{
  "model": "image classifier",
  "dataset": "crops of objects in photos (Visual Genome)",
  "train_examples": 61751,
  "image_size": 32,
  "crop_scale_min": 1,
  "horizontal_flip": true,
  "translate": 0.06,
  "rotation_deg": 10,
  "targets": ["object"],
  "num_classes": 300,
  "arch": "gmlp",
  "norm": "layernorm",
  "mlp_ratio": 4,
  "patch_size": [4, 4],
  "conv_stem": false,
  "layers": 16,
  "width": 320,
  "mixing": "mixup",
  "label_smoothing": 0.05,
  "loss": "cross_entropy",
  "residual_init": "scaled_by_depth",
  "optimizer": "muon",
  "muon_scale": "original",
  "lr": 0.024,
  "momentum": 0.9,
  "nesterov": true,
  "orthogonalizer": "polar_express",
  "adamw_lr_other_params": 0.0015,
  "cautious_weight_decay": true,
  "steps": 8300,
  "batch_size": 256,
  "epochs": 34.4,
  "lr_schedule": "wsd",
  "decay_fraction": 0.2,
  "final_lr_fraction": 0.05,
  "warmup_steps": 240,
  "weight_decay": 0.02,
  "adamw_weight_decay_other_params": 0.05
}
Rows from block 13 of a small image classifier, named by matrix and row number. Rows with one number belong to one neuron. Each number is 50 + 12 x the weight over its row's rms, rounded and kept within 0 to 99. All counts start at 0. After the name is the row's rms in percent of the matrix's.
After each neuron's rows are labels from the 100 images, of 14848, where the neuron reaches its largest size: "patch colour" is the nearest of a few named colours to the mean colour under the peak. Only what is clearly more common there than usual is listed. The data: crops of objects in photos (Visual Genome).
# u: gMLP up (value half) (model.blocks.13.mixer.u.weight, 640x320), inputs 107-213
# v: gMLP up (gate half) (model.blocks.13.mixer.v.weight, 640x320), inputs 107-213
# out: gMLP down (model.blocks.13.mixer.out.weight, 320x640, transposed), outputs 107-213

u.124 102:58 43 31 59 64 67 54 50 54 46 65 55 59 67 70 59 23 61 34 42 43 44 47 32 50 30 59 53 47 33 73 51 73 53 33 46 60 28 67 29 67 46 48 86 58 55 56 52 52 57 43 57 45 47 35 57 43 50 40 61 41 52 43 47 57 50 45 41 63 61 52 29 44 45 42 47 57 56 51 45 40 67 57 69 50 52 40 59 53 51 28 55 60 52 44 49 45 26 31 59 51 40 43 65 72 53 33
v.124 118:69 52 72 48 49 65 60 38 56 56 29 47 71 53 45 57 53 50 43 36 63 47 68 41 54 42 48 61 56 17 54 68 44 47 57 37 65 52 60 32 38 44 47 67 30 57 51 37 65 59 54 53 41 45 62 51 35 59 25 57 43 34 54 48 66 50 47 05 35 43 63 53 47 22 26 56 43 48 34 46 41 51 60 42 62 32 54 54 51 65 31 39 57 54 50 68 39 37 70 39 46 71 42 54 54 54 33
out.124 109:52 62 56 49 30 50 33 55 74 54 62 49 54 66 60 58 32 62 57 68 43 57 35 51 40 62 51 48 27 48 41 39 43 25 60 29 51 65 26 39 55 50 74 25 50 39 67 35 50 43 45 38 45 46 34 66 63 59 70 54 57 53 56 50 46 54 32 42 55 52 40 41 60 45 54 36 41 36 58 42 66 49 49 45 58 48 43 45 65 53 58 51 44 59 63 75 56 62 66 50 59 78 55 40 59 56 60
patch colour: black

u.20 123:64 45 44 65 24 46 49 46 41 46 64 68 58 53 54 51 64 50 55 52 49 40 50 22 55 48 35 82 41 48 74 41 48 66 51 59 70 64 49 29 45 43 47 35 40 57 54 43 42 19 71 65 77 54 50 72 42 64 39 66 54 51 47 55 43 57 29 39 58 27 37 57 58 45 24 67 73 62 60 58 56 49 55 57 62 66 71 49 54 48 55 55 73 37 31 54 65 61 52 62 26 58 36 43 53 51 53
v.20 126:52 74 43 48 42 45 53 39 77 58 41 29 53 50 79 70 58 46 40 77 69 72 57 58 58 41 49 43 40 62 41 48 54 50 37 58 30 42 55 44 42 46 52 62 56 39 51 37 41 51 75 31 41 45 54 59 61 63 56 35 41 55 34 34 54 59 49 54 66 53 60 58 51 66 54 56 44 51 51 54 61 55 45 65 36 50 42 37 50 47 43 51 59 52 43 51 50 49 65 56 43 35 54 61 50 19 40
out.20 118:37 62 56 51 46 64 36 59 48 58 52 34 69 49 67 64 47 51 45 72 44 46 33 46 67 60 49 26 49 43 33 34 39 72 59 61 49 38 42 45 64 41 67 52 77 46 28 54 18 71 49 80 34 64 69 41 74 30 64 61 56 55 56 45 50 42 41 39 63 32 50 64 50 35 56 68 40 38 64 43 41 41 54 49 46 35 55 60 49 40 24 55 69 54 41 36 51 51 55 32 35 54 46 55 55 60 61
patch colour: black

u.504 118:41 60 37 66 38 48 40 55 58 50 55 53 48 49 38 54 35 58 62 43 46 46 70 51 67 64 66 63 37 58 67 55 63 45 34 54 39 47 65 34 63 55 54 72 29 35 53 57 54 68 59 38 45 59 59 37 71 33 55 36 51 65 27 51 49 45 67 37 61 51 63 68 57 51 40 42 43 33 54 55 41 39 30 66 64 43 57 43 55 65 40 57 49 50 50 56 43 41 53 59 61 68 43 59 60 45 41
v.504 121:66 49 38 35 51 61 31 62 37 56 45 42 42 55 48 47 59 43 56 42 38 49 69 39 46 36 42 37 47 50 72 40 65 63 49 65 68 70 39 58 46 33 76 56 48 40 40 51 19 48 54 47 44 41 46 67 49 36 36 54 61 37 45 69 47 69 47 49 41 29 59 30 45 76 40 40 62 23 30 54 44 50 28 41 58 58 56 44 48 48 43 50 39 48 63 62 30 36 68 52 44 61 34 60 65 47 51
out.504 115:43 30 24 53 52 33 67 77 59 53 60 41 26 55 74 54 54 59 64 72 48 45 37 62 38 47 53 74 73 40 51 52 44 43 49 76 42 43 68 70 43 40 57 55 58 58 37 64 37 56 39 49 40 59 72 47 42 46 57 33 51 59 40 50 40 51 62 46 47 53 57 38 52 49 55 45 58 47 39 42 64 41 50 54 45 41 62 27 55 47 44 61 57 52 44 70 89 70 48 53 32 39 53 57 50 59 49
patch colour: brown

u.160 112:59 46 65 39 39 41 63 39 24 61 65 80 45 33 59 46 48 29 51 52 45 69 54 50 45 60 49 67 44 46 25 59 46 38 54 36 63 49 33 40 60 50 55 48 34 46 40 36 63 18 56 66 61 37 49 78 60 52 59 57 51 62 51 57 50 68 63 64 26 40 44 49 43 63 54 47 67 40 34 34 58 59 56 55 36 46 38 52 49 45 25 51 37 34 57 66 43 63 50 57 46 41 74 55 59 31 39
v.160 118:67 42 62 51 56 44 69 50 55 59 55 55 42 52 59 63 56 37 30 43 45 68 65 54 51 35 57 51 64 50 44 53 44 46 47 49 53 33 38 50 44 44 47 19 60 53 63 44 46 51 58 59 69 42 63 49 49 28 56 45 42 47 59 79 52 42 47 51 69 39 39 54 43 58 57 48 70 40 34 59 57 52 38 71 75 54 50 27 59 62 33 30 49 46 70 58 49 55 29 42 58 44 57 46 43 51 57
out.160 115:29 51 48 45 45 52 47 42 59 46 24 39 56 53 35 53 63 44 51 75 56 66 60 44 45 44 50 38 13 40 53 53 46 50 55 60 31 50 62 27 50 51 62 53 38 66 49 40 47 63 42 53 42 60 36 50 46 53 16 56 71 41 62 58 42 47 45 65 60 73 64 45 50 50 50 36 33 73 37 49 66 37 66 63 84 42 31 57 60 57 46 48 81 42 65 61 53 49 49 52 36 49 42 74 45 51 74
patch colour: brown

u.213 112:45 48 60 54 49 44 46 68 61 49 43 54 60 49 50 39 64 67 48 39 37 65 64 52 60 48 47 54 45 70 55 51 57 50 60 52 50 23 47 51 52 47 61 57 50 57 26 51 59 56 45 62 65 60 30 35 42 54 57 49 54 25 69 54 29 65 45 50 49 40 68 42 70 53 60 54 34 57 58 57 48 39 45 36 53 50 51 46 47 58 55 45 34 77 49 58 64 48 52 63 56 34 64 48 54 67 35
v.213 116:74 49 52 61 41 63 28 38 51 60 54 58 32 64 51 41 47 68 32 63 44 54 39 53 34 50 36 44 73 55 28 46 44 55 54 50 35 70 54 51 66 52 50 67 45 59 42 40 54 36 59 37 23 38 45 58 43 45 49 29 35 50 55 61 40 51 61 60 72 51 47 54 43 33 54 64 47 63 52 34 50 39 71 66 57 50 60 74 49 48 52 56 65 57 48 34 15 46 41 44 47 48 44 38 50 74 64
out.213 113:31 48 45 41 41 56 38 35 66 61 47 49 58 60 46 62 59 52 33 54 54 67 46 46 59 22 41 27 39 56 67 52 53 44 32 56 67 75 77 48 49 62 56 48 30 35 54 59 39 23 33 65 48 64 48 46 41 52 50 58 34 59 51 59 52 46 82 53 45 48 35 35 56 38 41 64 24 41 53 60 47 50 54 64 40 66 56 66 51 70 38 51 54 53 15 54 38 52 68 68 62 52 37 49 39 43 42
patch colour: black

u.126 114:60 43 69 60 48 40 54 42 48 54 53 32 57 58 54 62 56 62 62 47 58 36 54 33 33 44 62 42 90 42 31 57 74 32 42 66 49 68 48 46 75 38 59 45 66 42 41 48 37 46 46 58 78 41 54 48 49 55 53 50 34 53 69 61 57 49 65 29 43 54 54 49 48 51 26 61 46 61 34 37 49 70 18 28 41 29 22 44 61 34 50 59 59 54 57 46 41 65 56 34 58 65 43 70 59 62 50
v.126 124:62 34 56 58 50 52 60 54 61 55 54 35 59 47 71 45 51 69 61 52 44 72 54 56 66 48 35 69 42 31 77 48 49 68 72 46 48 53 49 54 66 51 50 57 37 51 65 44 52 39 75 69 52 56 45 51 54 61 54 58 33 65 34 62 37 53 60 40 57 22 48 29 61 57 59 32 61 60 51 75 33 44 51 65 66 60 61 42 40 27 62 64 42 75 45 58 62 36 31 36 42 43 40 47 47 49 55
out.126 111:57 63 57 64 47 70 30 61 43 44 43 33 51 46 29 54 73 60 47 47 51 68 70 53 47 34 52 60 61 45 39 56 24 52 43 45 34 58 53 53 50 37 71 53 56 47 53 71 43 30 47 54 46 35 51 55 40 50 52 57 34 48 61 52 56 51 50 39 38 38 64 36 44 61 44 44 45 40 67 63 61 27 71 55 31 58 58 48 19 50 47 71 68 47 56 39 51 58 45 62 57 30 44 39 50 42 28
patch colour: brown

u.594 116:33 51 45 57 62 49 41 31 46 45 31 46 18 38 59 57 44 34 35 49 43 41 40 52 28 42 53 60 45 56 51 63 52 41 46 55 34 77 67 48 54 63 63 39 48 50 47 63 67 23 58 53 42 67 57 47 47 62 50 42 72 53 47 29 49 45 53 60 38 90 49 42 51 47 48 51 42 65 51 39 60 58 62 61 45 46 75 46 57 54 53 32 74 59 52 41 60 63 41 41 60 37 54 70 62 50 73
v.594 123:46 55 66 70 21 55 60 38 53 43 39 51 61 32 56 65 63 57 65 45 33 68 48 31 64 56 45 59 49 47 53 66 74 65 77 38 63 40 45 52 54 57 40 45 52 31 59 44 60 51 57 65 73 50 52 47 49 72 50 41 66 57 49 53 58 60 62 45 55 48 49 56 12 48 74 56 49 51 20 42 49 44 51 35 58 58 38 43 35 41 52 46 52 44 49 55 49 59 30 66 60 56 63 67 44 31 58
out.594 119:56 69 49 68 48 62 42 43 64 46 44 39 41 21 52 28 71 48 58 29 71 58 66 51 72 41 57 52 59 30 41 50 50 53 47 70 71 58 51 45 53 44 49 44 41 38 40 53 37 43 43 41 39 49 69 60 32 51 61 65 62 52 58 37 42 42 23 60 50 56 91 46 40 57 33 45 54 47 56 50 42 63 30 52 57 41 55 60 31 41 65 44 34 69 32 43 56 59 56 58 41 27 51 33 44 57 60
patch colour: brown

u.514 132:38 53 35 65 59 40 29 51 72 60 59 44 49 55 50 47 67 56 49 41 49 41 59 43 65 45 50 38 61 42 58 43 44 49 50 51 49 37 29 38 48 62 41 66 55 40 53 57 49 54 81 34 67 64 23 48 33 56 40 30 58 50 34 61 51 42 43 38 42 60 60 78 49 47 63 60 45 57 49 56 60 58 66 48 50 50 28 22 46 46 52 57 39 33 48 61 50 55 52 53 32 34 51 41 42 45 47
v.514 126:58 63 24 41 47 49 61 47 48 61 52 55 61 66 71 58 46 53 38 56 49 43 63 60 60 37 50 52 51 52 65 39 51 52 52 39 26 70 39 45 49 54 43 48 49 61 55 39 67 38 77 40 73 36 56 60 55 46 41 66 42 42 38 53 45 40 45 23 65 47 60 75 57 27 33 52 47 57 78 66 43 62 35 54 40 53 39 53 32 41 50 43 44 34 34 56 39 48 67 43 40 62 37 40 25 33 67
out.514 125:57 51 65 40 65 43 53 82 47 62 58 36 66 57 66 65 68 50 56 45 59 39 54 56 48 68 45 39 28 47 34 49 44 42 65 43 42 29 45 53 54 76 24 63 39 60 71 43 84 75 52 57 53 41 46 58 54 35 50 43 39 41 50 59 56 49 46 50 47 58 62 43 47 49 52 42 30 52 69 38 34 49 54 66 51 66 45 66 57 64 46 35 42 44 54 44 41 65 51 48 38 76 66 50 40 51 54
patch colour: black

u.499 020:56 67 36 32 43 58 68 51 64 69 35 37 52 30 38 68 59 50 71 67 22 66 56 51 74 41 43 61 43 55 75 58 39 53 63 69 46 39 48 52 33 49 47 51 49 48 31 45 44 40 54 61 40 50 60 63 42 36 51 47 56 23 33 59 46 59 52 49 36 54 60 75 41 59 49 75 57 49 41 62 61 49 58 44 36 47 63 39 55 38 50 54 37 40 62 34 37 52 46 47 56 43 44 64 60 38 55
v.499 018:44 45 28 54 46 65 47 51 28 42 44 50 50 68 64 61 49 16 48 63 47 46 41 48 57 52 44 46 61 60 50 57 44 57 56 49 46 61 55 33 51 57 62 53 58 62 18 41 50 49 54 53 40 60 71 37 67 53 52 63 74 72 35 56 60 49 47 38 61 49 43 48 42 42 49 50 74 37 49 49 33 52 52 52 21 44 32 45 42 45 50 58 43 49 40 58 49 60 55 55 48 75 74 45 46 60 54
out.499 019:73 48 23 66 52 42 42 51 40 61 59 65 48 49 59 63 66 49 42 20 33 53 50 52 49 46 58 69 54 38 74 54 48 43 58 52 40 50 50 68 38 35 63 49 38 54 31 48 20 36 31 30 72 48 56 49 48 36 45 57 53 47 55 53 36 32 33 56 60 30 26 34 32 57 67 36 72 66 45 39 46 33 54 61 52 50 57 35 53 44 59 65 64 42 76 30 69 48 55 46 35 37 67 28 33 38 45
patch colour: brown