{
  "model": "image classifier",
  "crop_scale_min": 1,
  "horizontal_flip": true,
  "mlp_ratio": 4,
  "conv_stem": false,
  "label_smoothing": 0.05,
  "residual_init": "scaled_by_depth",
  "learning_rate": 0.024,
  "batch_size": 256
}
Rows from block 7, named by matrix and row number. Rows with one number belong to one neuron. Each number is 128 + 32 x the weight over its row's rms, rounded and kept within 0 to 255. All counts start at 0. After the name is the row's rms in percent of the matrix's.
# u: gMLP up (value half) (model.blocks.7.mixer.u.weight, 640x320), inputs 240-319
# v: gMLP up (gate half) (model.blocks.7.mixer.v.weight, 640x320), inputs 240-319
# out: gMLP down (model.blocks.7.mixer.out.weight, 320x640, transposed), outputs 240-319
u.419 123 [154 172 120 140  97 147 153  89 125 170 118 112  82 127  88 100 145 142 133 145 145 119 105 139 120 152 123 148  96 151 140 220  98 195 131 131 155 110 116 154 178 130  78 117 116 140 105 148 124 138 114  90 150  46 151 114 130 122 123 139 166 135 109 143 114 170 117 157 141 147 142 143 166 128  73 132 130 147 102 140]
u.420 114 [ 98 170 118 129 120 110  93  96 133 214  74  95 155  90  15 159 110 115 108  93 124  53 170  84  92 160 146 160 202 124 117 169 125 111 146 119 155 184 161 146 113  72 175 175 125 187  98 122 126 139 102 155 163 110  86 126 117 125 129 107 185 104 150  97 115 211 139 172 116  68 108  92 124 168  92 107 103  82  90 131]
u.421 022 [ 76 164 141 173  92 152 144 144 158  82  70 136 132 114 123 151 124 147  96 113 170  91 126 141 171 131 179 159  62 183 105 147 137 112 114 114 131 149 160 118 106  86  65 133 131 163 177  90 128  94 128 217 150  88 142 123 151 134 119 154 100 171 139 133 118 139 142  90 170 133  99 157 161 102  62 116  82 116  92 122]
u.422 058 [129 128 100 154 184 123 137 132 157 100  67 128 190 130 124  62 129 130 114 184 108 124 150 109 162 207 110 159  92 145 141 147 130 173 147  99 125 168 129 141 122  95  77 153 162 143 200  98 161 101 103  90 113  99 153 124 124 139 165  80  62 135  58 150 163 109 133 163 141 137  49 152 114 156 128 136 100 113 109 103]
u.423 129 [103 108 122  99 170 129 133 130 121  88 146  98 150  99 191 143  74 132 151 122 137  89 174 143  95 144 110 147 123 144 196 156 122 201 130  77 172 110  58 169 101 110 120  85 145 133 128 112 163 123 138 146 145  66 160 155 148 119 130 170 121 115 126 134 133 136  95 140 159  90 101  69 141  61 136 114 121 157 167 122]
u.424 123 [109 134  88 174 124 153 154 102 147 150 128  80 133  68 141 137 158 137 106 133 183 115  66  77 107 144 203 144 109 144  95 166 108 130 127 204 110 151  99 117  82 165 108  99 152 170 131 191  89 103 154 137 151 113 150 120 142  76 144 105 143 159 148 183 141 119 102 148 141 159 148 151 118 151 168 122  92 100 107  93]
u.425 132 [122  66 121 101 127 179 158 149 133 109 146 111 104 107 115 133 113  88 157  91 133 149 199 115 160 162 131 114 176  91 145  76 157 114  97 144  97 113 108 136 110  79 159 145  85 197 149 128 143  83 202 120 132 105 139 101 102 128 108 139 157 120  73 120 140 111 137 120 156 109  96 128 131  57 134 152 204 115 133 112]
u.426 023 [102  99 146 129 152 144 112 144  66 153 122 108 130 132 154 157 133 108 147 129 144 171  86  82  84 116 123 146 120 116  81  94 120 127 132 121 185 109  88 116 173 105 119 127  77 178 124 156 150 132 179 134 162 136 132 186 143 144 133 167 100  95 211 149 139 127 148 115 108  96 103 123 129 146 102  90 113 106  76 109]
u.427 112 [112 139 114 136 101 173 140 194 160 148  96 192 139 146  80  55 107 142 112 113 130 109 137 131 119 136  85 118 177  70 122  96 160  81 136 181 168 132 145 204 189 160 160 114 152 126 110 145 206 158 138  90  85 127 113 130 151  81  76  51 159  66 165 149 147 142 111 106 161  79 140  85 149 130  50 117 124 167 172 129]
u.428 089 [155 127 112 148 139 159 115  29 166  80 103 120 128 146 122  94 151 127 126 137 184 150 114  72 119 131  92  93 138 127 130 195 124 137 140 170 113  86  65 193 101 171 109 119 168 121 151 154 117  67 152 131 109 164  95 141 138 213 150 123  89 116  87 179 141  80 112 149 227 117 100 173 112 154 116 111 122 158 136 151]
u.429 026 [161 198 168  82 132 116 131 131  46  76  97 156 111  80 111  89 137 123 106 143 145 114 122  74 150 113 145 147 157 221 144 139 164 101 129 106 128 126 103  74 134 127 125 131 167 150 174 139 147 162 102 136 164 113 170 114 141 170  94 155 144 146  64 137  97 167 128 122 117 183 130 132 157 107 107 205  76  87 124 112]
u.430 125 [ 89 149 118 157 114 130 110 172 134 181 143 102 165 129  74 117  50  72 148  99 114 154  96 130 186 153 110  55  95  95 182 127 171 182 126  99 138 146  98  88 104 135 105 147  94 125 142 168 128 173 135 108 158 115  89 114 177 105 149 179  89 124 155 164 153   8 101 142  89 111 161 188 109  57 205 142 123 103 131 148]
u.431 034 [162 114 120 114 167  98 126 126 146  77 145  70 153 129 164 166 146 163 114 166 136 113 128 105 130 144 168 148 124 126  96 150 118 106 144 112 173 107 115 136  72  79 151 170 145 155 124 135 145 124 105 112 126 126 114  87 109 132 172  93 107 110  89 113 159 109 125 144 164 133 181 109  63 121 116 102  94 149 134 129]
v.419 126 [184 161 154 161 115 169  98  72 159 184 159  84 177 127  84 184 160  91 135 147 149 125 144 101 124 147  83  72  84 106 153 111 127 114  99 132 171 156 104 184 161 203 145 115 132 196 119 140 113 140  88 137 118 124  97 110 120 141 111 119  96 146 113  83 142 105 104  66 164 162 131 125 141 141 185 131  81 112 119 128]
v.420 120 [ 99  90 129 123 154  97 122 159  66 124 134 134 109 119 127 114  42 195 106 138 130  92 119 135 142  58 152 103 111  93 118 156  91 161 147  93 163  73  50 162 116  90  63 150  54 137 103 127 124 172 132  94 149 136 113 148 117  89 119 126 145 117 150 135 154 125 111 133  88 132 143  95 181 145 175  90 117 152  96 139]
v.421 010 [144 174 158 133 156 127 126 131 127 147 158 134 117 143  61  73 127 116 123 137 123 141 137  90 194 145 126 135 106 133 125 132  99 115  41 115  50 144 119 120  90 130 163 137 154  88 124 156 125  38  50  90 127 165 100 177 143 111 124 134 138 137 180 162 181 116  74 143 139 112  94 154 107 126 100 140 184 147 136 109]
v.422 057 [ 95 169 136 107 162 138 196  82 120 140 155 158 182 162 135 122 100 124 150 144 167  79 174 153 154 121 148  84 103 150 164 147 149 179 147 146 160  79 129 110 107 134 132 135 178 155 122 178 147 135 132  92 128  69 157 124 156 122 166 116 158 108 152 175 124 151 163 114 114 152 151 164 146 121  93  96 163 137 131 100]
v.423 129 [ 81 136 158  72  84 103  93 190 126  74 124 112 170 138 107  79 158  97 117 179  97 141  99 132 113 122 157 160  59  99 139 141 157 145 143  96 146 155 140 124  73 104  73 186 193 115 116 135 106 147 156 111 127 128  68 118 190 151 128 120 131 135 120 153 105 153  80 132 121 106  89 139 101 117 124  91 120 133 172 166]
v.424 125 [165  69 118  93 222 107 130 120 142  75  77  55 138  85 166 136 119 199 193 118 103 132  83 183 148  94 164 133 114 156 111 143  71 138 131 157  79 114 119  74 130 114 121 133 162  82 132 151 141  83 150 119 123 128 151 120 114 143 113 130 141 110 175 151 170 144 101 121 168 178 174 111 120 150 134 153 127 157  60 171]
v.425 129 [143 161 118 116 116 124  84 158  53 102 146 141  74 171 128 116 178 108 169  69 136 144 106 184 106 109 181 116 111  94 129  98 156  99  99 128 100 163  87  96 113 148 172  99 132 126 142 100 115 174  63  91 148  93 141  73  71 129 144  78 120 167 197  94  83  78 108 100 123 164  91  69 111 141  90 171 105 100 143 185]
v.426 010 [145 164 102 121 163 136  94  97 100 142 162 108 103 157  56 105 163 135 111 116 139 116 162 144 174 126 154 110 141 137 107 134 130  84  48  89 104 166 174 133 116 116 152 101 136  50 152 125 125  86  57  85 141 173 134 145 112 115 123 118 139 139 157 153 181 122  98 142 122 126 106 154 128 126 139 139 154 178 150  79]
v.427 122 [137 179 117 154 176 124 107 141 107 155 178 163  95  99 149 100 128 150 143 123 115 127 131 129 147 164 119 212 140 115  82 153 100 128 147 113 170 123 103 103  84 129 101 119  85 120 101 108  96 120 195 116 137 118 139  73  57  89 147 151  76 175 141 116 152 132 105 152 151 151 138  96 126 128 104 149 126 148 166 111]
v.428 099 [128 112 116  91 136 151 122 119 113 126 123 109  98  97 136 170 155 176 128  93 162 159 167 117  99 157 123  89 142 158 102  93 102 118  97  96 123 130  64  92 146  68 119  52  99 175 144 127 131 166  68 152 168 134  79 160 178 106  77 119 125 209 149 126 147 142 150  69 148 152 163  95 134 127 169 130 112 117 133 170]
v.429 013 [135 162 152 167 158 115 164 143 108 145 149 115 153 137  51  98 129  96 134 110 127 100 179  50 164 104 143 147 150 109 147 160 184 123  30  94  81 145 136 129 123 136 145 109 103  99  77 162 140 115 139  76 149  97 121 128 116 150 154 108 129 160 147 147 151 106 110 164 111 101 139 136  92 142 134 128 174 157 119  98]
v.430 122 [143  87 132 113 167  97 115 133 123 127 105 154 181 111 105 125  81  93  73 108  63 117 130 121 146 120  77 129 129 184 170  92 151  93 199  92  91 158 142  86 115  73 110 148 147 173 117 125 114  64 159 133 134 190 102 132  95  78 172 139 111 174 119 103 149  80  91 133 127  78 116 126 125  99  94 123 135 123 158 139]
v.431 019 [142 183 182 104 112 161 106  82 104 147 127  99  98 122  98 138  90 127 108 111 103 161 171 155 116 142 148  78 207 188 153 147 155  95  67 121  86 142 112 115  79 141 129 113 130 132  77 179 126 105 103  93 144 152 129 159 154 151 172  92 161 134 128 144 189 142 111 125 160 118 120 129  88 117 124  94 167 138 176 191]
out.419 121 [109  95 147 157 137 167 160 121 114 165 142 150 102 119 142  88  72 185 121 150  72  99 120 126 147 184 104 131 142 110  89 145 195  72 128 155 132 151 186  75 165 130 190 100 134  96 114 142 114 139 124 164 170 144 117 139 126 128 140 130 130  67 140  91  96 114 113 121 172  26  86  54 127 122 137  75  96  97 171  98]
out.420 113 [142 175  72  88 123 155 131  75 104 111  84 196 118  85 161 204 119  57 159 108 175 163 125 111  94  60 144 186 161 125 137 117 220 176 110 135 168 165  90 178 111 134 141 129 138 122 147 115 167 163 125 130 114  93 146 107 148 111 125 120  67  78 164 118 161  98 144 111 156 207  94 106 110 198 103 132  56 108  76  89]
out.421 017 [206  90  96  60 110 161 130 155 120 138 117 131 109 118 165 108 139 124 142 174 172 145 102 125  95 105 114 111 100  51 147 154  91  70 147 150 177 120 139 103 155 193 168  58 138 125 114 157 123 109  87  83 135 138 132 126 109 124 106  92 135  47 150 153 121  50 119 131  61 127  93 140 121 129 158 132 154 148 157 161]
out.422 062 [142 173 147 112 165 110  96 135 120 201  84 106 141 133 124  62 144 171 112 119 197 176 116 131  99  98  99 140 186  67 154 109  93 151 161  81  67  73 154 115 169 180 190 193 126  76 100  99  99  95 130 115  93 218 146 106 139 160 143 150 142 129 109 104  80 120 104 165 148 103 146  88 116  71  97 123  74 103 105  89]
out.423 131 [150  70 137 133 132 171 181 161 104 111 169 111 116 109 141 116  55 150 102 165 204  97 133 101 153 151  88 114 119 189 157 116  80 127 147 138 136 109 136 153 103 169 202 144 141 120 154 160 155 163 174 138 135 135 109 147  88 102  77 121 174 121 158 187 156 164  88 153 112 123 180 157 169 139 141 134  68 122 139 183]
out.424 124 [108 178  93 152 112 130 134 100 161 145 137 128 150  95 129 173 156 182 109 180 102 176 154 135 106 134 160 133 189 133 112  47 136 130 123 137 145 108 114 129 133 114 150 132 128  87 152 129 122 183  77  93  55 145 140 130 137 153 140 124 125  91 150 104  82 104 133 150 159 106 109  94 157  53 106 133 145 128 146 130]
out.425 126 [112  48 137  74 154 179 144 156 154 216 159 116 143  91 122 149 149 119 128 119 132 134 165 112 118 142  99  91 112 135 116  95 101 117 135 156 187 223  98 198  65 147 132 154 147 125 160 160 213 167 133 161 102 133  98 154 122 107 135 154  97  81 171 122 111 149 108 116 108  57  93 156 130 126 112 174 103 142 152 136]
out.426 018 [137 129  65 202 135 147  73 132 138 134 149 114 105 118 105 118 132 132  60 131  71 140 105 143 168 108 123 177 107 111 121 158  99 161 140  98 128 108 155 127 139 105 140 134 123 144 126 120 160 117  39 127 156 112 133 132  70 150 152  94 157 114 103 121 167 143 134 119 156 152 155  73 150 108 130 132 100 124 146 138]
out.427 118 [176 103 110 143 113 161 125 185 147  95  83 136 112 104 138 146 117 117  85 174 111 149 126 195 130 125 132 157 145 104 137 125 164 174 179 152 127 175  98 121 145  55  78 100 131  89 150 136  84  78 137 106 117 204 149 155  89 111 101 134 118 145 114 147 171 106 160 125 114 105 117 167 133 158  86 125 142 121 119 172]
out.428 092 [118 189 172 133 132  52  89 115 118 120 112 122 117  90 101 152 127  94 106 113 142 124 124 160 117 150 120 176 122  80 132 116  99 129 136 106 194 148 104 128 180  59 143 157 144 177 212  99 128  68 154 151 108 156 132 137 171 109 191 164 104 121  60 108 144 112  96 113 150 128 109 153 134 138 119 147 152 153  73 144]
out.429 020 [117 122 117 191 213 147  71 102 155 117 129  95 136 129 181 171 150 181 143 124 117 133 129 175  86 114 116 143 110  93 169 121  92 152 161 184 153  63 116 155 104 167 133 119 107  97 108 150 135 175 105 158 149 135 116 110 164 101 143  88 123 139 148 148 147  60 163 143  93 107  81 154 112  98 147 124 103 164 120 187]
out.430 120 [115  67 161 118 138 154 163 158 174 125 153 167 107 125 122  82 132 169 161 170 160 131  78 134 135 156  49 149 119 145  96 179 111  62 123  94 147 181 125 161 118 134 161 145 152 122  98 106 166 148 175  80 128  73 114  53  66 116  82 113 117 143 143 127 100 142 132  77 118 116 142 149 135 147  86 126 197 165 180 159]
out.431 030 [ 39 148 173 140 112 106 158 171 153 195 160  93  92 136 124  67 144 152 119 137  77 183 159  65 174 103 164 150 111 109 142 117 118 139 155 128 121 140 156 133 194 196 116 123 125 140 132 145 116 192 129 141 134 135 137 162 114 121  66 112  77 170 102 132 138 151 173 124  92 138 141 139 179 161 112 117 132 104  67 156]